A small contrastive audio-text model, trained from scratch: 6100 steps.
Rows from block 7 of the audio encoder of a small contrastive audio-text model, named by matrix and row number. Each number is 128 + 24 x the weight over its row's rms, rounded and kept within 0 to 255. All counts start at 0. After the name is the row's rms in percent of the matrix's.
After each channel's rows are labels from the 100 clips, of 14848, where the channel reaches its highest value: "responds to" is what is common among them. Only what is clearly more common there than usual is listed. The data: read English sentences (LibriTTS-R).
# c30: last pointwise conv (encoder.blocks.7.c3.0.weight, 128x128x1), inputs 86-127

c30.95 101 [144 116 145  98 136 126 143 148 113 129 129 135 104 121 113 120  96 123 122 152 146 141 108 109 105 152 103 129  86 103 137 164 119 106 130 188 136  89 123 148  94 182]
responds to: the word "she"; the word "her"

c30.63 105 [165 155 121 151  85 132 109 101 123  94 155 146 142 134  95 146 120 126 187 100 122 105 125 113 136 104 185 134 170 114 135 113  91 174 135 157 105 163 137 100 137 116]
responds to: the word "was"

c30.85 100 [ 75 110 149 134 124 118 110 124 145 118 109 141 136 102 133 123 144 118 120  98 149 115 126  99 107 123 151 171  96 166 168 103 121 147  96 163 128 153 134 135 135 162]
responds to: the word "she"

c30.45 090 [143 145 130 143 114 139 124 146 139 117 163 138 112 134 136 117 129 135 164 116 142  97 145  93  93 132 161 148 119  91 155 164 144 120 139 132 208 126 144 136 141 156]
responds to: the word "she"

c30.49 103 [130 141 126 112 169 127 129 122 113 113 126 135  97 134 130 123 107  95 109 106 107 140 139  90 121 141 109 114 136 118 162 135 160 164 118 199 113 138 146 144 122 150]
responds to: the word "she"; the word "her"

c30.120 084 [166 128 146 120 106 185 106 122 127 134 192 112 100 110 125 165 144 132 144 116 169 120 143 121 178 148  94 137 106  84 168 125 110 163 109 178 137 124 140 160 148 127]
responds to: the word "she"; the word "said"

c30.50 102 [139 153 117 106 138 168 106 129 111 113 141 134 137 148 136 130 137 144 150 122 123 145 140 118 135 133 116 177 154 116 121 142 144 106 130 137 168 117 162 137 164 138]
responds to: the word "the"

c30.89 108 [ 68 107 137  83 106 144 128 119 124 139 129 124 138 146 126 128 127 138 120 110  78 178 114 163 123 147 144 111 113 141 127 134 129 123 114 133 122 137 119 109 121 127]
responds to: the word "it"; the word "his"

c30.79 102 [141  98 185 125 125 164 148 143 164 125 103  85 129 130 113 129  97 152 122  83 100 123 139 127 123 122  86 111 128 105 101 122 139  89 150 139 125 123  91 133 159 103]
responds to: the word "you"

c30.11 119 [108 144 130 151 147 102 121 154 106  99 136 124 110 165  78 111 103 111 118 147 118 151 131 116  92 112 158 170 117 135 125 149 105 144 125 126 112  98  97 122 154 129]
responds to: the word "you"

c30.26 100 [180 119 115 161  90 142 104 132 114 119 125 114 153 110 150 150 108 113 135 120 116 225 105 107 162 116 116 105 136 129 151 153 121 121 105 111 123 161 112 145 141 133]
responds to: the word "his"

c30.31 114 [114 204 102  97 140 117 132 147  89 178 118 103 106 128 115 105 116 115 133 116 141 104  89 116 158 135 155 173 102 149 122 163 112 132 120 116 135 142 151 146 119 108]
responds to: the word "with"; the word "was"

c30.82 107 [114  94  91  81 101 126  96 100 150 126 102 116 126 108 130 106 161 126 129  81 118 132 108 120 134 129 133 133 102 179 103 113 105  95 117 109 125 149 131 141 128 118]
responds to: the word "and"; the word "in"

c30.53 108 [ 80 117 114 167 150 161 176 147 134 112 115 132 169 111 130 151 139 122 110 100  99 157 135 132 185 108 135 155 131 108 126 128 143 122  99 123 107 119 114  94 147  96]
responds to: the word "but"

c30.125 111 [119  87 153  98 104 133 116 107 129 127  89 118  67 122  93 126 149 118 125 104 153 175 121 147 148 138 134 145 116 160 112 105  86  97 136 140 166 133 145 134  90 160]
responds to: the word "this"; the word "is"

c30.22 098 [154 133 126 137 137 135 119 173 100 111 103 118 187 122 119 104 118 133 111  81 100 200 119 107 153 144 136 106 106 114 138 142 104 128 114 116 117 163 139 136 146 129]
responds to: the word "his"

c30.29 083 [165 160 139 140 104 137  95 151  86 103 130 141 159 109 143 121 142 104  82 143 121 183 106 142 120 151  91 104 108 113 128 137 116 114 104 148 118 121 155 120 184 128]
responds to: the word "his"; the word "is"

c30.100 124 [118 109 106 117 149 123 103 115 127 157 143 125 168  92 132 117 125 120 108  93  89 130 159 120 161 163 140 187 146 195 105 124 158 122 120 146  98 136 169 139 191  87]
responds to: the word "it"; the word "if"

c30.126 102 [100 136 162 152 123 117 164 138 153 124 131 181 110 121 145  89 132 113 151 146 157 115 113 112 143  99 109 162 184 114 110 133 137 113 169  92 125 135 121 150 118 153]
responds to: the word "the"; the word "said"

c30.123 102 [142 118 143 111 139 118 129 138 128 145 158 126 115  81 104 129  60 219  85 106 194  99 137 148 129 113 127 132 152 117 181 138 141 116 152 127 128 149 126 168 127  96]
responds to: the word "said"

c30.36 088 [131 144 156 135 129 153 161 157 134 109 113 146 102 135  82 124 124 125  94 144 133  89 134 157  83 126 155 131  97 119 170 163 139 148 116  87 134 130 115 122 141 122]
responds to: the word "mrs"; the word "is"

c30.43 105 [117 169 103 121 150 140 162 133  83 121 120  99  94 148 166 140 167 174 123 101 181 114 119 108 132 102 139 131 101 121 148 135  91 177 128 112 131 133 100 134 134  64]
responds to: the word "said"

c30.6 109 [120  91 127 138 172 116 134 121 161 121 143 180 113 146 142 100 122  95 100 123 148 117 138 128 174 156 124 185 199 131  97 117 138 121 204 114 181  81 142 176  99 197]
responds to: the word "the"

c30.110 100 [174 129 195 148 118 144 122 169 136 197 147 108  96 117 106 123 151 120 158 101 127 128 102 155  86  85 102  92 122 179 103 138  85 147 139 109 135  92 110 125 140 152]
responds to: the word "was"

c30.67 099 [115 139 127 153 150 126 125 133  97 129 128 115 118 139 133 130 120  98 149 150 101 132 133 109 143 135 102 182 129 134 141 137 151 121 125  83 115 105 136 110 185  90]
responds to: the word "you"

c30.107 081 [115 151 149 108 126  95 151 133 145 150 131 106 126 128 158 125  89 110 129 141 133  92 154  91 154 113 103 158 109  89 150 160 131 136 107 124 137  94  91  93 122 111]
responds to: the word "with"

c30.17 098 [149 103 125 142 114 184 137  91 135 166 109 124 168 157 114 108 119 120 133 111 130 158 112 156 104 123 117 120 126 136 115 108 164 120 159 122 122  98 112 129 100 118]
responds to: the word "his"; the word "is"

c30.56 103 [114 168 135 130 114 136  86 120 135  97 183 156 111 110 104 135 139 121 102 130 113 117 134 142 130 122 114 125 125 136 137 151 108 119 127 132  95 114 135 116 115 152]
responds to: voice: female

c30.81 090 [142 132 118 157 115 118 165 117 153 153 122 137  88 155 134 118 187 110 105  83 133 118 135 147 120 106 116 207 116 111 103 107 131 109 138 139 156 110 120  95 125 148]
responds to: the word "the"

c30.12 093 [124 107 137 122 137 122 123 135 111 134 134 141  74 131 157 157 104 134 122 124 118 137 129 141 138 110 131 100 161 140 119  87 149 100 153 146 123 152 134  93  85 118]
responds to: the word "i"

c30.34 103 [139 106 113 129 118 133 107 101 163 200 101 139  87 147 113 147 127 166 133 158  92 158 131 127 119 134  77 130 145 141 102 105 160 126 109 132 140 169 115  85 160 142]
responds to: the word "he"; the word "said"

c30.127 108 [155 103 134 132 118  96 104 122 148  96 115 172 119  86 124 128 116 110 145 103 103 126 108 125 127 148  82 144 129 119 107  81  89  91 113 157 110 136 139 140 141 180]
responds to: the word "the"

c30.15 097 [102 120 139 112 120 144 110 144 111 121 103 145 157 139 112 114 120 148 136 130 119 163  71 133 134 103 144 127  94  95 119 105 135 123 100  97 112 116  92 121 107  89]
responds to: the word "to"; the word "be"

c30.96 116 [133 119 118 135 149 132 175 110 131 143 150 172  88 111 126 147 131 115 107  93 109 136 111 139 114 129 132 140 118 150  84 127 118  96 126 133 161 116 141 174  90 109]
responds to: the word "it"; the word "was"

c30.75 098 [149 139 136 101 145 122 142 105 142 141 166 119 106 118 104 165 155 132 142  95 153  99 124 107 115  74 154 174 139 105 135 128 106 118 163  96 163 144  94 161 130 131]
responds to: the word "said"; the word "the"

c30.20 098 [ 94 125 131 143 142  94 136 124 187 100 115 147 123 169 159 113 126 126  83 189 124 165 142 200 110 167 133 157 137 116 128 121 153 122 124 163 134 128 151 111 143 121]
responds to: the word "the"

c30.105 114 [141 132 129 105 160 134 126 151  93 108 136 134 132 103 141 124 160 156 130  99 120  81 120  84 157 131 143  99 136  98 110 118 144 114  94  98 115  97 104 109  75 112]
responds to: the word "for"

c30.90 097 [147 122 139 120 117 127 148 178 132 139 154 144  95 105 149 127 114 103 147 118 124 112 108 103 137 144 104 116 165 101 155 157 136 110 161 123 125 103  82 170  95 153]
responds to: the word "so"

c30.32 101 [123 125 120 130 134 146 106 125  92 118 151 103 114 151 142 123 125 117 111 120 123 114 113 118 116 140  83 182  86 129 101 168 142 134 165 134 210 102 138 127  93 177]
responds to: the word "the"

c30.71 090 [124 111 124 101 122 125 135 143 124 135 132 147 128 108 109 153 170 166 120 175 102 118 148 116 143 170  71 161 118 140 119 107 129 108 111 157 116 146 140 155 114 178]
responds to: the word "himself"

c30.68 101 [ 59  79 146 169 127 151  74 128 120 123 112 121 114 148 127  82 110 176  97 101 117 105 110  86 101 121 113 121 118 116 124 123 143 139 127  87 151 122  84 107 131 110]
responds to: the word "he"; the word "said"

c30.24 101 [179 110 125 157 126 151 112 143 121 169 142 119 157 133 124 154 140 144 111 135 163 117 140 111 152 118  97 135  95 134 117 122 158 100 154 142 124 134 145 104 148 125]
responds to: the word "his"

c30.87 099 [150 134 120 134 137 117 127 129 167 144 142 145 130 148 156  98 127 129 171 142  94  95 101 134  94 168 128 150 128 126 140 122 104 123 157 105 146 150 146 137 124 160]
responds to: the word "was"

c30.16 080 [146 114 117 119 151 110 138 113 145 179 126 153  97 149 137 117 148 124 135 140 145 132 100 120  88 122  99  99 146 100 112 131  96 133 100  89 132 105 128 145 140  99]
responds to: the word "to"

c30.65 097 [119 149 161 111 135 111 155 146 160 151 138 121 136 134 129 129 110 102 112 148 128 151 122 120 160 183 142 146 143 139 162 105 136 120 135  99 124 116 137 171 132 125]
responds to: the word "you"

c30.119 101 [124 190 121  93 155 146 112 158 121 139 114 107 123  73 106 125 163 114 107 158 144 121 171 152 148 122 138 152 126 110  94 132 138 104 112 124 113  81 138 121 120  94]
responds to: the word "for"

c30.69 103 [147 165 141 160  95 140  93 125 115 150 137 114 163 123 102 102 106 204 109 153 102 139 108 112  87 131 101 158 114 129 162 129 151 120 124 135 151 164 114 133 132 134]
responds to: the word "his"

c30.21 096 [144 138  98 127  96 118 128 120 135 143 139 115  54 122 138 115 125 169 127 124 112 111  89 115 125 133  75 123  74 135 119 133 186 115 108 131 142 154  99 111 133 101]
responds to: the word "he"; the word "said"

c30.52 108 [129 146 132 131 120 128 134 137 124 125 102 112 103 158  97 165 162 120 176 158 123 154 121 130 141  99 137 124 133 100 109 110  99 125 116 133  88 109 195 133 195 140]
responds to: the word "you"

c30.115 107 [139 181 108  72 143 139 122 120 125 113 143 103 147 154  91 117 209 182 134 138 149 129 150 110 113 143 140 116 145 116 148 128 109 128 118 140 105 152  78 148 141 108]
responds to: the word "the"

c30.27 092 [121 112 128 111 123 129 102 119 107 114 102 140 127 115 111 112 115 134 128 127 136 141 129  97 139 141 144 112 113 127 109 142 139 101  95  98 130 133 146  76 126  95]
responds to: the word "not"; the word "i"; the word "my"

c30.74 087 [116 158 125 104 116 103 148 129  98 113 112 154 144 118 161 101 113 163 127 119  99 128 110 122 133 114 144 141 171 149  76 124 177 109 110 142 120 130 127 118 219 115]
responds to: the word "he"; the word "you"

c30.3 091 [104 118 163 133 120  92 109  97 108 102 100 153 128 122 108 143 114 137 120 153 125 124 121 138 111 121  73 122  98 147 103 147 107 111 126 139  91 139 119  98 114 193]
responds to: voice: male

c30.72 109 [134 132 157 107 185 133 128 135  95 114 132  77 123 132 118 116 111  77 145 127 145 119 115 100 129 104 170 139  97 121 105 143 150 134 115 126 100 101 160 125 198 118]
responds to: the word "you"

c30.116 096 [157 163 120 148 117 132 124 168 119 123 180 131 172 112 108 106 120 172 126 126 133 114 124 136 114 102 150 125 123 127 129 111 129 153 108 127 134 117 161 183 145 138]
responds to: the word "is"; the word "his"; the word "mrs"

c30.114 103 [ 78 132 127 136 161 136 152 125 139 113 123 150 118 130  90 127 118 163 178 120 131  95 152 118 120 104 117 162 152  96 106 133 108 106 116 151 131 123 132 132  94 145]
responds to: the word "said"

c30.111 100 [ 99 120 158 113 115 130 140 135  81 157  80 173 146 146 143 112 144 141 165 132 148 156 147 109 114 109 135 153 189 178 101 130 135 103 129 138 152  96 125 131 166 115]
responds to: the word "see"

c30.88 103 [104 122 131 108 111 158 119 148  87 121  99 130 129 121 152 134 159 143 134 115 131 122 123 121 127 114 122 104 105 156 137 117 150 125 138 102 127 181 120 134 131 143]
responds to: the word "he"; the word "said"

c30.1 101 [172 139 120 127 135 137 130 125 121 161 106 151  95 119 131 118 146 123 110 120 163 155 139 174 102 132 130 147  88 111 139 129 145 153 117 174 134  67 148 131 133  79]
responds to: the word "you"; voice: male

c30.7 101 [158 106 160 141 135 131 104 148 118 150 125 119 100 112 132 106 133  93 139 143 127 132 114 135 142  96 155 104 100  97 162 139 104 140 126 117 128 187 153 115 122 137]
responds to: the word "his"

c30.86 094 [129 121 127 177 189 136  63 141 163 110 137 154 164 106 126 166  99 159 113  75 146 125 114 115  74 118 112 158 112 100 109 164 134 155 143 127 130  81 144 121 114 122]
responds to: the word "i"

c30.70 104 [103 102 147 121 120 128 137  91 138 117 170 119 127 118 149 108 124 114 114 104 152 126 107 126 127 107 111 118 126 140 133 159 109 115 145 115 119 167 131 126 118 123]
responds to: the word "for"

c30.38 076 [154 143  96  91 151 113 170 125 116 138 130 118 142 125 134 107 123 148 163 118 185 155 127 150  99 133  72 115 129 130 145 149 114 158 124 142 125 156 167 181 121 114]
responds to: the word "said"

c30.48 111 [186 143 169 108 119 150 142 148 140 149 136 130 123 127 142 125 151 107 152 123 132 125 115 112 155 118 106 119 127 138 151  96  78 119 150 129 146 141 188 137 165 148]
responds to: the word "is"

c30.46 103 [116 121 104 137 127  92 134 106 115 101 121 122 168 121  90 159 113 102  93 149 139 116 128 147 170  77 134 121 137 133 144 158 115 172  99 146 140 106 145 160 127 113]
responds to: the word "we"

c30.80 092 [178 178  93 159 159 134 141 145 111 158 122 137 132 115 154 160 146 147 155 145 108 161 124 135 146 108 144 105 128 123 147 155 129 131 165 138 109 145 155 136  98 182]
responds to: the word "his"; the word "is"

c30.122 088 [133 110 152 137 107 140 130  79 105 109 108 127 120 108 140 112  85 127 125 155 109 112 122 113 141 142 140 157 169 120 130 141 143 121 124 126 116 138 136 114 141 111]
responds to: the word "with"

c30.77 104 [103  83 122 126 141 123 108 129 104 103  96 132 101 127 133 123 113 153 123 139 128 145 126 119 107 156 139 161 122 103 132 137 105 133 108  89 124 143 125 130  99 106]
responds to: the word "not"

c30.118 088 [164 112 144 127 115 122 123 124  95 141 147 108 120 109 167 133 190  97 103 156 113 160 133 117 113 114 133  88  86 141 171 140 183 164 165 169 126 114 147 127 138 161]
responds to: the word "she"

c30.101 096 [157 113 119 125 182 145 147 103 109 146 168 146  98 163 110  93 173 155 108 145 129 155 111 134 140 139 130 156 124 121 124 131 138 141 147 168 145 101 146 116 146 115]
responds to: the word "she"; the word "her"