{"encoder_arch": "ecapa_tdnn", "dataset": "read English sentences (LibriTTS-R)", "vocab_size": 8027, "loss": "sigmoid", "encoder_depths": [12], "encoder_kernel_size": 3, "text_encoder_causal": false, "text_encoder_layers": 6, "text_encoder_norm_position": "pre", "text_encoder_qk_norm": false, "nesterov": false, "adamw_weight_decay_other_params": 0.05}
Rows from block 2 of the text encoder, named by matrix and row number. Rows with one number belong to one attention dimension. Each number is 128 + 32 x the weight over its row's rms, rounded and kept within 0 to 255. All counts start at 0. After the name is the row's rms in percent of the matrix's.
# v: attention value (text_encoder.blocks.2.attn.v.weight, 256x256), inputs 86-171
# proj: attention output (text_encoder.blocks.2.attn.proj.weight, 256x256, transposed), outputs 86-171
v.196 095 [125 151 184 168 119 109 143 182  97  96 116 191 102 122 125 147 176 121  70 184  96 129 146 180 136 157 101 116 126 103  78 104 130 121 134  79 126 183  80 139  96  87 130 104 171 125 135 174 117 113 100 185 150 162 177  58  92 117 102 147 125 154 192 167  56 189 122  95 168  86 175 132 142 120 113  48 110 183 137 157 111 108 111 114  98 173]
proj.196 087 [142 137 138  67  92 117 185 103 152 141 202 201 154  57  98 138 181 157  80 123 102 128 122 118 105  67 142  93 160 130 142 134 108 129 160 144 121 112 183 123 118 161 131 138 129 120 198 147 170  97 103 110 134 194 158  87 143 141 118 152 107 167  94 135  91 110 122 117 128  98 111 114 146 162 178 180 183 157  95 155 140 112  84 125 200 175]
v.197 097 [160  86 158 115 148 170 132 169 138 118 163  97 104  94 157 160  88 110 130 142 107  97 165 167  92 158  91 131 165 145 153  91  79 121  95 178 138 113 138 130 136 200 110  95  98 123  98 152 194 156 114 137 138 160 106 132 114 155 114 105  79  89 169 118  89 172  69 118 140 137 107 139  97 172 129 126 161 103 112  84  95 101 155 126  78 131]
proj.197 102 [128 119 170 117 186  91 113 100  65 147 152 100  91 145 112 111 111 139 132 119 179 155 119 127 126 110 139 152  80  84 104 139 131 126 124  98  95 147 175 132 136 148 188 111 103 102 135 199 109 157  91 158 157  83  79 119 124 109 127  61 158 106 119 136 183 113 131 115 130 115 145 136 124 103 114 155 152 158 138 130 181 113 162 151 131 151]
v.198 095 [ 96 156 153 103 143 171 135 103 151 154 136  99 103 144 180 153  93 132 117 160 149  67 121 162  87 162 147  98  98 171 128 137 100  73  99 163 176 195  68 121  65 111 175  80 146 175 105 152  96 126 153 104 104  95 134 129 176 104 163  94 160 194 134  82  97 124 183  90 133 114 151 121 174  82 201 130 174 143 128  84 106 136 118 104 101  92]
proj.198 102 [ 99 111 142 148 168 124  93 140  63  94 143 109  70  62 143 119 162 156 145 153 144 125 169  90  64 144 136 136 114 129 144 190 159 122  59 104 160  74 176 120 199 138 125 119 110 191  83 124 134  77 129  73 163 157 139 147 154 122 135 104 128 139 154 152 157 102 174 113 138 112 179 128 161  85 105  80 179 136 158 117 218 159  80 135 122 107]
v.199 097 [128 164 152 203 133  75 186  68 138 104 167 168 163 140 157 152 115 110 116 106 123 118 104 116 114  73 145  92 141 126 154 130 122  45  54  43  93 124 130 137 122 150 116 122 118 140 162 152 168 120 109 162 145 127 176 113 187 133 113 134 112 149 154 167  31  52 113  96 125  71 177 148 119 184 145 112 138 125 105 102 130 125 142 132  99 136]
proj.199 106 [ 91  71 141 139 131 130 165 165 123 146 121 124 149 128  94  66 123 100 167 129 125  80 120 126 168 120  79 193 165 193 154 125 177  97 176  65 130 183 103 149 129 155 121 146  69  95 143 184 108 149 107 128 164  93 147 191  89 125 154 159 133 116 142 106  67 117 172 127 103 132 137 119 138 149  98 125   8 160 120 132  91 147 124 159 125 176]
v.200 103 [140  91  75 163 131  94 126  95 135 132 160 107 147 147  91 144 133 153 165 174 151 123 172 116 120 163 172 107  98 117 101  66 127  69 154  88 133 160  58 174 165 132 119 168 108 109  59 169  76 125 128 192  71 112  97 137 112 130 131 131  81 103 128 136 222 173 138 126 113 145 123 122 144  76 133 134 176 133 124  64 114 179 132 107 155 108]
proj.200 110 [168  89 106 130 185 191 111 140  73 146 110 102  61 121 201 140 138 106 162 108 144 106 169 142  68 113 137 136 120 121 151  99 146 148 125 105 138 124 152 100 195 115  97  67 180 120 174 174  79 110 147  87 108 131 140 164 156 133 108 108 101 103 138 121 189 144 178 108 184 154 163 127 122 121 154  67 163 107 171 148 149 128 151  64 115 139]
v.201 095 [158  73 140 104 153 163 149 179 105 126  84 132  78  96 164 168  96 150  96 161 147 121 132  50 156 140  63  94 133 128 134  67  93 108 129  82 151 153 167 130 170 141  73 158 125 156 160 144 116 131 127  75 104 145 217 137 137 116 141 157 110 181 109 166 165 128 114 135 100 154 116 118 148 107 174 140 148 145 187  89 110  71 171 134 137 106]
proj.201 093 [146 144  99 122  93 108 150 146 147 169 110 132  72 103  94 150 122 171  89 175 130 115  87 106  76  97 139 104 110  67 116 193  87 133 109 157 157 150 153 159 144 101 133  88 151 132 141 148 108 103 131 164 181 135 151 105 127 144 131 110 102  83 135  70 217  89 139  45 193 159 116 167 171 100 183 153 174 165 132 127 134 176 140  74 165  95]
v.202 093 [183 127 140  94  54 152 145 111  78 170 112 134 123 125  90  68 119 136 167  62 138 137 131 133  95  95  74 111 171  98 179  75 148 170 112 153  35 166 147 123 133 138 167  56  92 113 122 146 159 151 130 131 149 138 114 135 113 157  98 135 142  96 153 145 101 127  59 130  78 193 105 114 165 130 156 164  87 135 173 130 194 110 122  88 152 134]
proj.202 108 [117 114 104 144 105 104 110  91 114 101 131 121 102 129  77 143 111 110 139 165  61 140 146 157 148 104 143 105  99 155  82 108 109 114 104 140 142 139 117 145 113 129 165 151  99 138  61 164  57 121 136 154 137  94 144  77 139  80 143 102 110 190 124 130 136  71 143 122 114 122 118  95 128 163 133 146 144 150 145 133 144  53 170  60 104 101]
v.203 091 [166 126 151 116 157  82 139 134  91  96 220  65  98 161 198 153 115  94 123 107 100 133 147 120  97  74 134 179 162 105 140 146 183 139 125 129  72 157 147 134 112 123 174 135 162 111 165 106 133 152 127  94 152 123  93  74 156 139 153 165 102 125 173 112 101 131 138  64 131 142 149  83 102 159 153 142  86 185 110 136 117 151 155 116 122 165]
proj.203 097 [126 168 157 132  51 134 118 130 185 112 106 144 156 125 165 138  99 131 175 121 118 211 148 151 160 157 121  82 122 105 134  62 106 121 181 120 183 121 101 147 172 117 167 114 139 120 133 111 127 188 146 143 101 153 125 181  71 137 158 112 130 119 152 125 121 146  95 150  82 168  75 136 121 105 120 139 122 110  97 129 125 152 106 142 105 109]
v.204 102 [122 169 143 175 139 132 142 159 126 179 133 106 106 135 138 107 128 163 171 103 104 142  75  66 146 136 173 171  90 129 120 172 158 149 127 143 145 124 187 103  92 105 141 167 137 124 156 127  60 138 176  98 123 141 155 151 100 155 131 150 100 121 132 159  94 119 152 140 103 148  97  69 118 100 143 108 136 142  95 151 184 117  99  86 194 143]
proj.204 098 [105  78  88 169 219  80 152 127 172 111 106  88 185 162 188 104 146 148 194 153  91 141 132 128 167 190 125 159 105 124 115 119 119 132 104 150 124 139 114 167  96 178 134 138 120  80 162  67 134 114 144 116  73  96 113 174 102 135 139 114 118 107 133 120  90 119 160 103  97 146 110 124  91  74 128 138  87 137 113 144 178 172 142 144 147 190]
v.205 100 [141 110 111 100 169 118  81 177 124 117 137  97 115 146 103 201 164 181 131 111 146 175 136 120 147 129 178 114 117 129  70  76 140 106 113  97 116 177 159 124 104 137 119 112 176 122 130 154 134 122 127  85 129 128 139 112  99 195 126 132 123 203 103 153 138 147 102 109 192 178 106 121  87 101 185 137 123  97 133  94 114 155  59  81 141  86]
proj.205 087 [102 148 150 145 147 186 106 151 167 126 126 135  61 130 172  78 127 166 130 101 166 168 161 145  86  83 166 107 114  99 178  73  74 153 122 104 124  99 161 175 118 187 106 108 126 168 178 102 148 121 107 147 126 121 150 168  64 139 104  89 168  96 132  88 143 127 133 101 182 101 159 130 100 122 116 147 163 176 164  86 188 129 157  96 167 161]
v.206 095 [153 119 129 116 153 151 144 202  82 226 158 150 133 173 110 115 122 100 132 107 121  60 192 181 140 133 116 162 112 114 143 134  81 138 139 163 141 131 149  97 142 137 132 170  91 154 114 152 104  92 151  83 173 124 149  72 166 106  87 126 166 157 153 170 104 118 101 125 154 107 117 132 109 141  75 132 142 180  92  82 167  98 102  76 119 113]
proj.206 100 [195 134 133 175 116 184 134  94 119 142 110 180 115 113  57  87  52 139 144 137 147 134 195 157 113 160 127 168 115 142 110 145 119 133  88 123 133 137 166 134 114  82 129  69 164  69 160 173 154 191 120 145 132 102 141  97 102 155 154 142 137 100 108 152 108  81 126 121 128 155 152 115  87  80 112 140 151 166 136 142  91 144 154 107 134 115]
v.207 094 [ 77 160 164  83 151 114 171 122 113 164  89 126 124 155  91 125 127 147 134 126  31 108 108 144 163 138 192 101 105 172 121 148 116  98 118 136 115 153 113  90 103  78 139 182 184 129  76 148 108 129 141 179 143 179 116 201 143  81 155 158 126 169  95 142  99 134 186  86 153 177 116 131 123 139 143 115 140 137 115 182  87 111 104 129 178 140]
proj.207 085 [174 103  94 139 154 136 144  66 116 100 163 199 152 133 135  84 163 115 134 118 148 119 122  99 134 112  44 184 143 129 151 114 163 127 137  98  75  88  88  83 129 206 103 119 119  99 107  97 143 134 172 119  91 109 138 166  89  78 143 172 162 124 116 157 101 126 103 107 128 144 156 141 146 127  88  83 193 116 145 146 152 131  84 136 151  89]
v.208 104 [ 84 176 117 130 166  96  97 154 118 136  59 141 118 100 144  95 114 167 104 122 133 148 107  61 123 176  70 176 172 163 139 103 144 146 115 130 115 163  82  88 121 117  85 148 146  38  68  99 135 142 182 140  71  89 143  68 158 143 101  81 127 128  76 141 122 106 115 129 149 134  98 100 173 137 131 161 179 195 170 186  74  86 120 141 156 143]
proj.208 096 [113 100  65 120 119 106 105 142 122 145 179  84  95 151 173  61 122 152 164 170 144  73 108 126 140 109 164 114  92 179  74 130  73 207  89 163 111 106 105 158 147 192 150  71 118 117 170  81 159  94 150  99 181 170 103 153 125 119 156 102 159 150  86 136 153  72 139 180 143  91 104 119 135 116 105  89 190 108  82 119 168  97  84 191 147 135]
v.209 093 [124 142 200 189 136  85 130 147 151  48 181 146  60 119 123 119 112 134 112  75 101  70 105 152 153 109  69 183  27 104 129 135 139 125  92 175 108 112 133  62 130 182 136 171  91 103 163  85 126 164 147  97 120 123 155 130  89 130  98 175  98 117 139 124  50 146 113  57 109 145 146 137 120  38 145 135  96 114  98 147 120 136 127 144 155  62]
proj.209 093 [159 142  99 121 121 181 141 150 119 168 152 167  73 161 109 138 174  71  87 114 113 153 124 119 146 104 138 161 137 142 144 126 145 104 145 125 153 100 151 136 165  59 122 105 134 104 206 124 146 105 104 219  76 134 159 120 156  91 142 124 124 148  99  59 102  94 166 160 109 177 174 100 114 156 184 105  78 128 101 112 144 113 140 125 157 103]
v.210 097 [142 118 117 137 119 136 163 119  53  83 129 127 154 132  76 115 177 142 178 145 103 153 135 111 129 156 146  98 172 154  50 118 147 111  82 115 128 133 133 150 123 188 113 123 172  71 174 128 168  94 114 158 141 132 120 153 181 127 108 103 122 178 132 171 112 181 146 139 111 150  98 105 186 135 125 125 113 131 157 129  82  89  95 108  83 160]
proj.210 104 [160 155 106 111 120 133 104 105 107 129 147 128 149 157 195 151 138 108 176 117  94 145 103 175 119 149 140 119 150 106 179 125 120 122 143 104 110 101 159 217 210  84 172 121 136 137 106 148  97 176 169  74 151 107  68 123 113  85 132 159 143 140 138 122 169 180 133 110  56 117 175 126 181 155 163 152 176 126 100 132  41 123  96 118 102  89]
v.211 099 [163  98 143 146  69 167 107 109 136  71 209  99 136 102 176 133  90  95  95 123  69 127 106 183  86  78 149 179 201 175 132 136 121 130  80 211 172 150 152 158  86 144 130 151 103 143 117 130 146 171  95 127 100 134 150 142 168 121 167 183  97  91 156 119 160  45 104 160 119 149 142 184 116 134  98 134 127 152 144 124 150 181  61  69 131 144]
proj.211 095 [219  95 134 108 105 129 153  98 121 163 158 139 175 126 101 100 176  98  95 146 161 173 132 146 162 149 137 182 118  80  98 134 136 130 128 131 115 123  80 120  69  66 113 108 122  78 167  83 101 134 111 161 151  42  86 137 115  96 149 152  67 150 142 113 150 147 129  77 128 167 148 107  73 122 141 105  56 125  82 130 154 167 136  80 125 120]
v.212 104 [128  97 173 145 150 101 128 156 123 142 152  65 143  87 110 167 115 179 138 122 107  73  83 118 109 160 193 150 135 102  93 142 162 131  89 126  74 139 128  89 112  46 171 119 161 203 144 150 110  82 124 108 122 175  68 188  91 134  89 114 158 112 104 172 162 121 107 157 135 126 114 155  94 170 144 119  41 121 101  94 103  75  72  88 125 132]
proj.212 094 [106 158 106  38 182 120 135 143 176 135 167 165  97 134 172  89 131  86 194 140 104 136 147 159 127 136 120 133 114 153 116 103 132 166 144  57 110 136 138 115 131 146 111  96  74 183  97 195 169 138 119 176 127 120 155 130 126 149 148 180 106 106 136  97 150 125 110 127 144 122 133 136 149 109  95 132 140 162 110 122  93 150 148  88 104 144]
v.213 095 [168 175 104 124 135 114 117  75 151 127 134  95  91 104 168 142  70 155  84  95 154  94 187 111  93  66 114 102 105 159 158  88 122 154 168 184 101 125 123  87  60 134  95  76 165  83 156  97 134 128 153 159 174 164 135 109  94 144 128 138 144 136  80 142 116 145 100 130 154 112 163  90 142 127 142 132  91 179 123 177  98 160  97 129 163  96]
proj.213 093 [164 149  81 180 132  62 123 105  95 131 121 163 114  81 160 110  87 151 108 122 135 141 109 142 133 174 118 130 145 175 171  88  79  82 108 174 150 164  89  95 191  96 118 111 157  97 223 111 115  45 101 104 182 108 116  88  97 173 160  77 202 180  96 105 142 117 116 127 129 139 104  77 140 128 166 103 106 103 192 148 132  84 132  99  90  89]
v.214 090 [133 192 122 154 169 173  86 140 138 120 132  86 119 163  87 126 144 167  76 160 130 147 158 168 120 150 115 166 150 171  69 103 110 177 109 152 142 103 169 141 154 122  88 108 133 106  35 134 166 124  66  93 134  82 135 118  90 142 155 109  81 134 131 102 126 151 133 110 143  56 103 169 120 100 116 146  99 174 133 126 128 192 133 121 119 119]
proj.214 089 [175  91 147 144 129 120 136 171 118 123 175  63 160 105  97 106  96  91 112 123 168  93 184  97 158 156 165 175 164 114 150  96 158 112  73 138 102 140 107 124  68 105 147 109 109  98 111  86 180 137  84 150 139 116 144 167 120 133 102 120 120 157 115 127 131 147 137 135 149 101 138 146 163 142 119  79 125 174 127 133 156  88 111 127  98 139]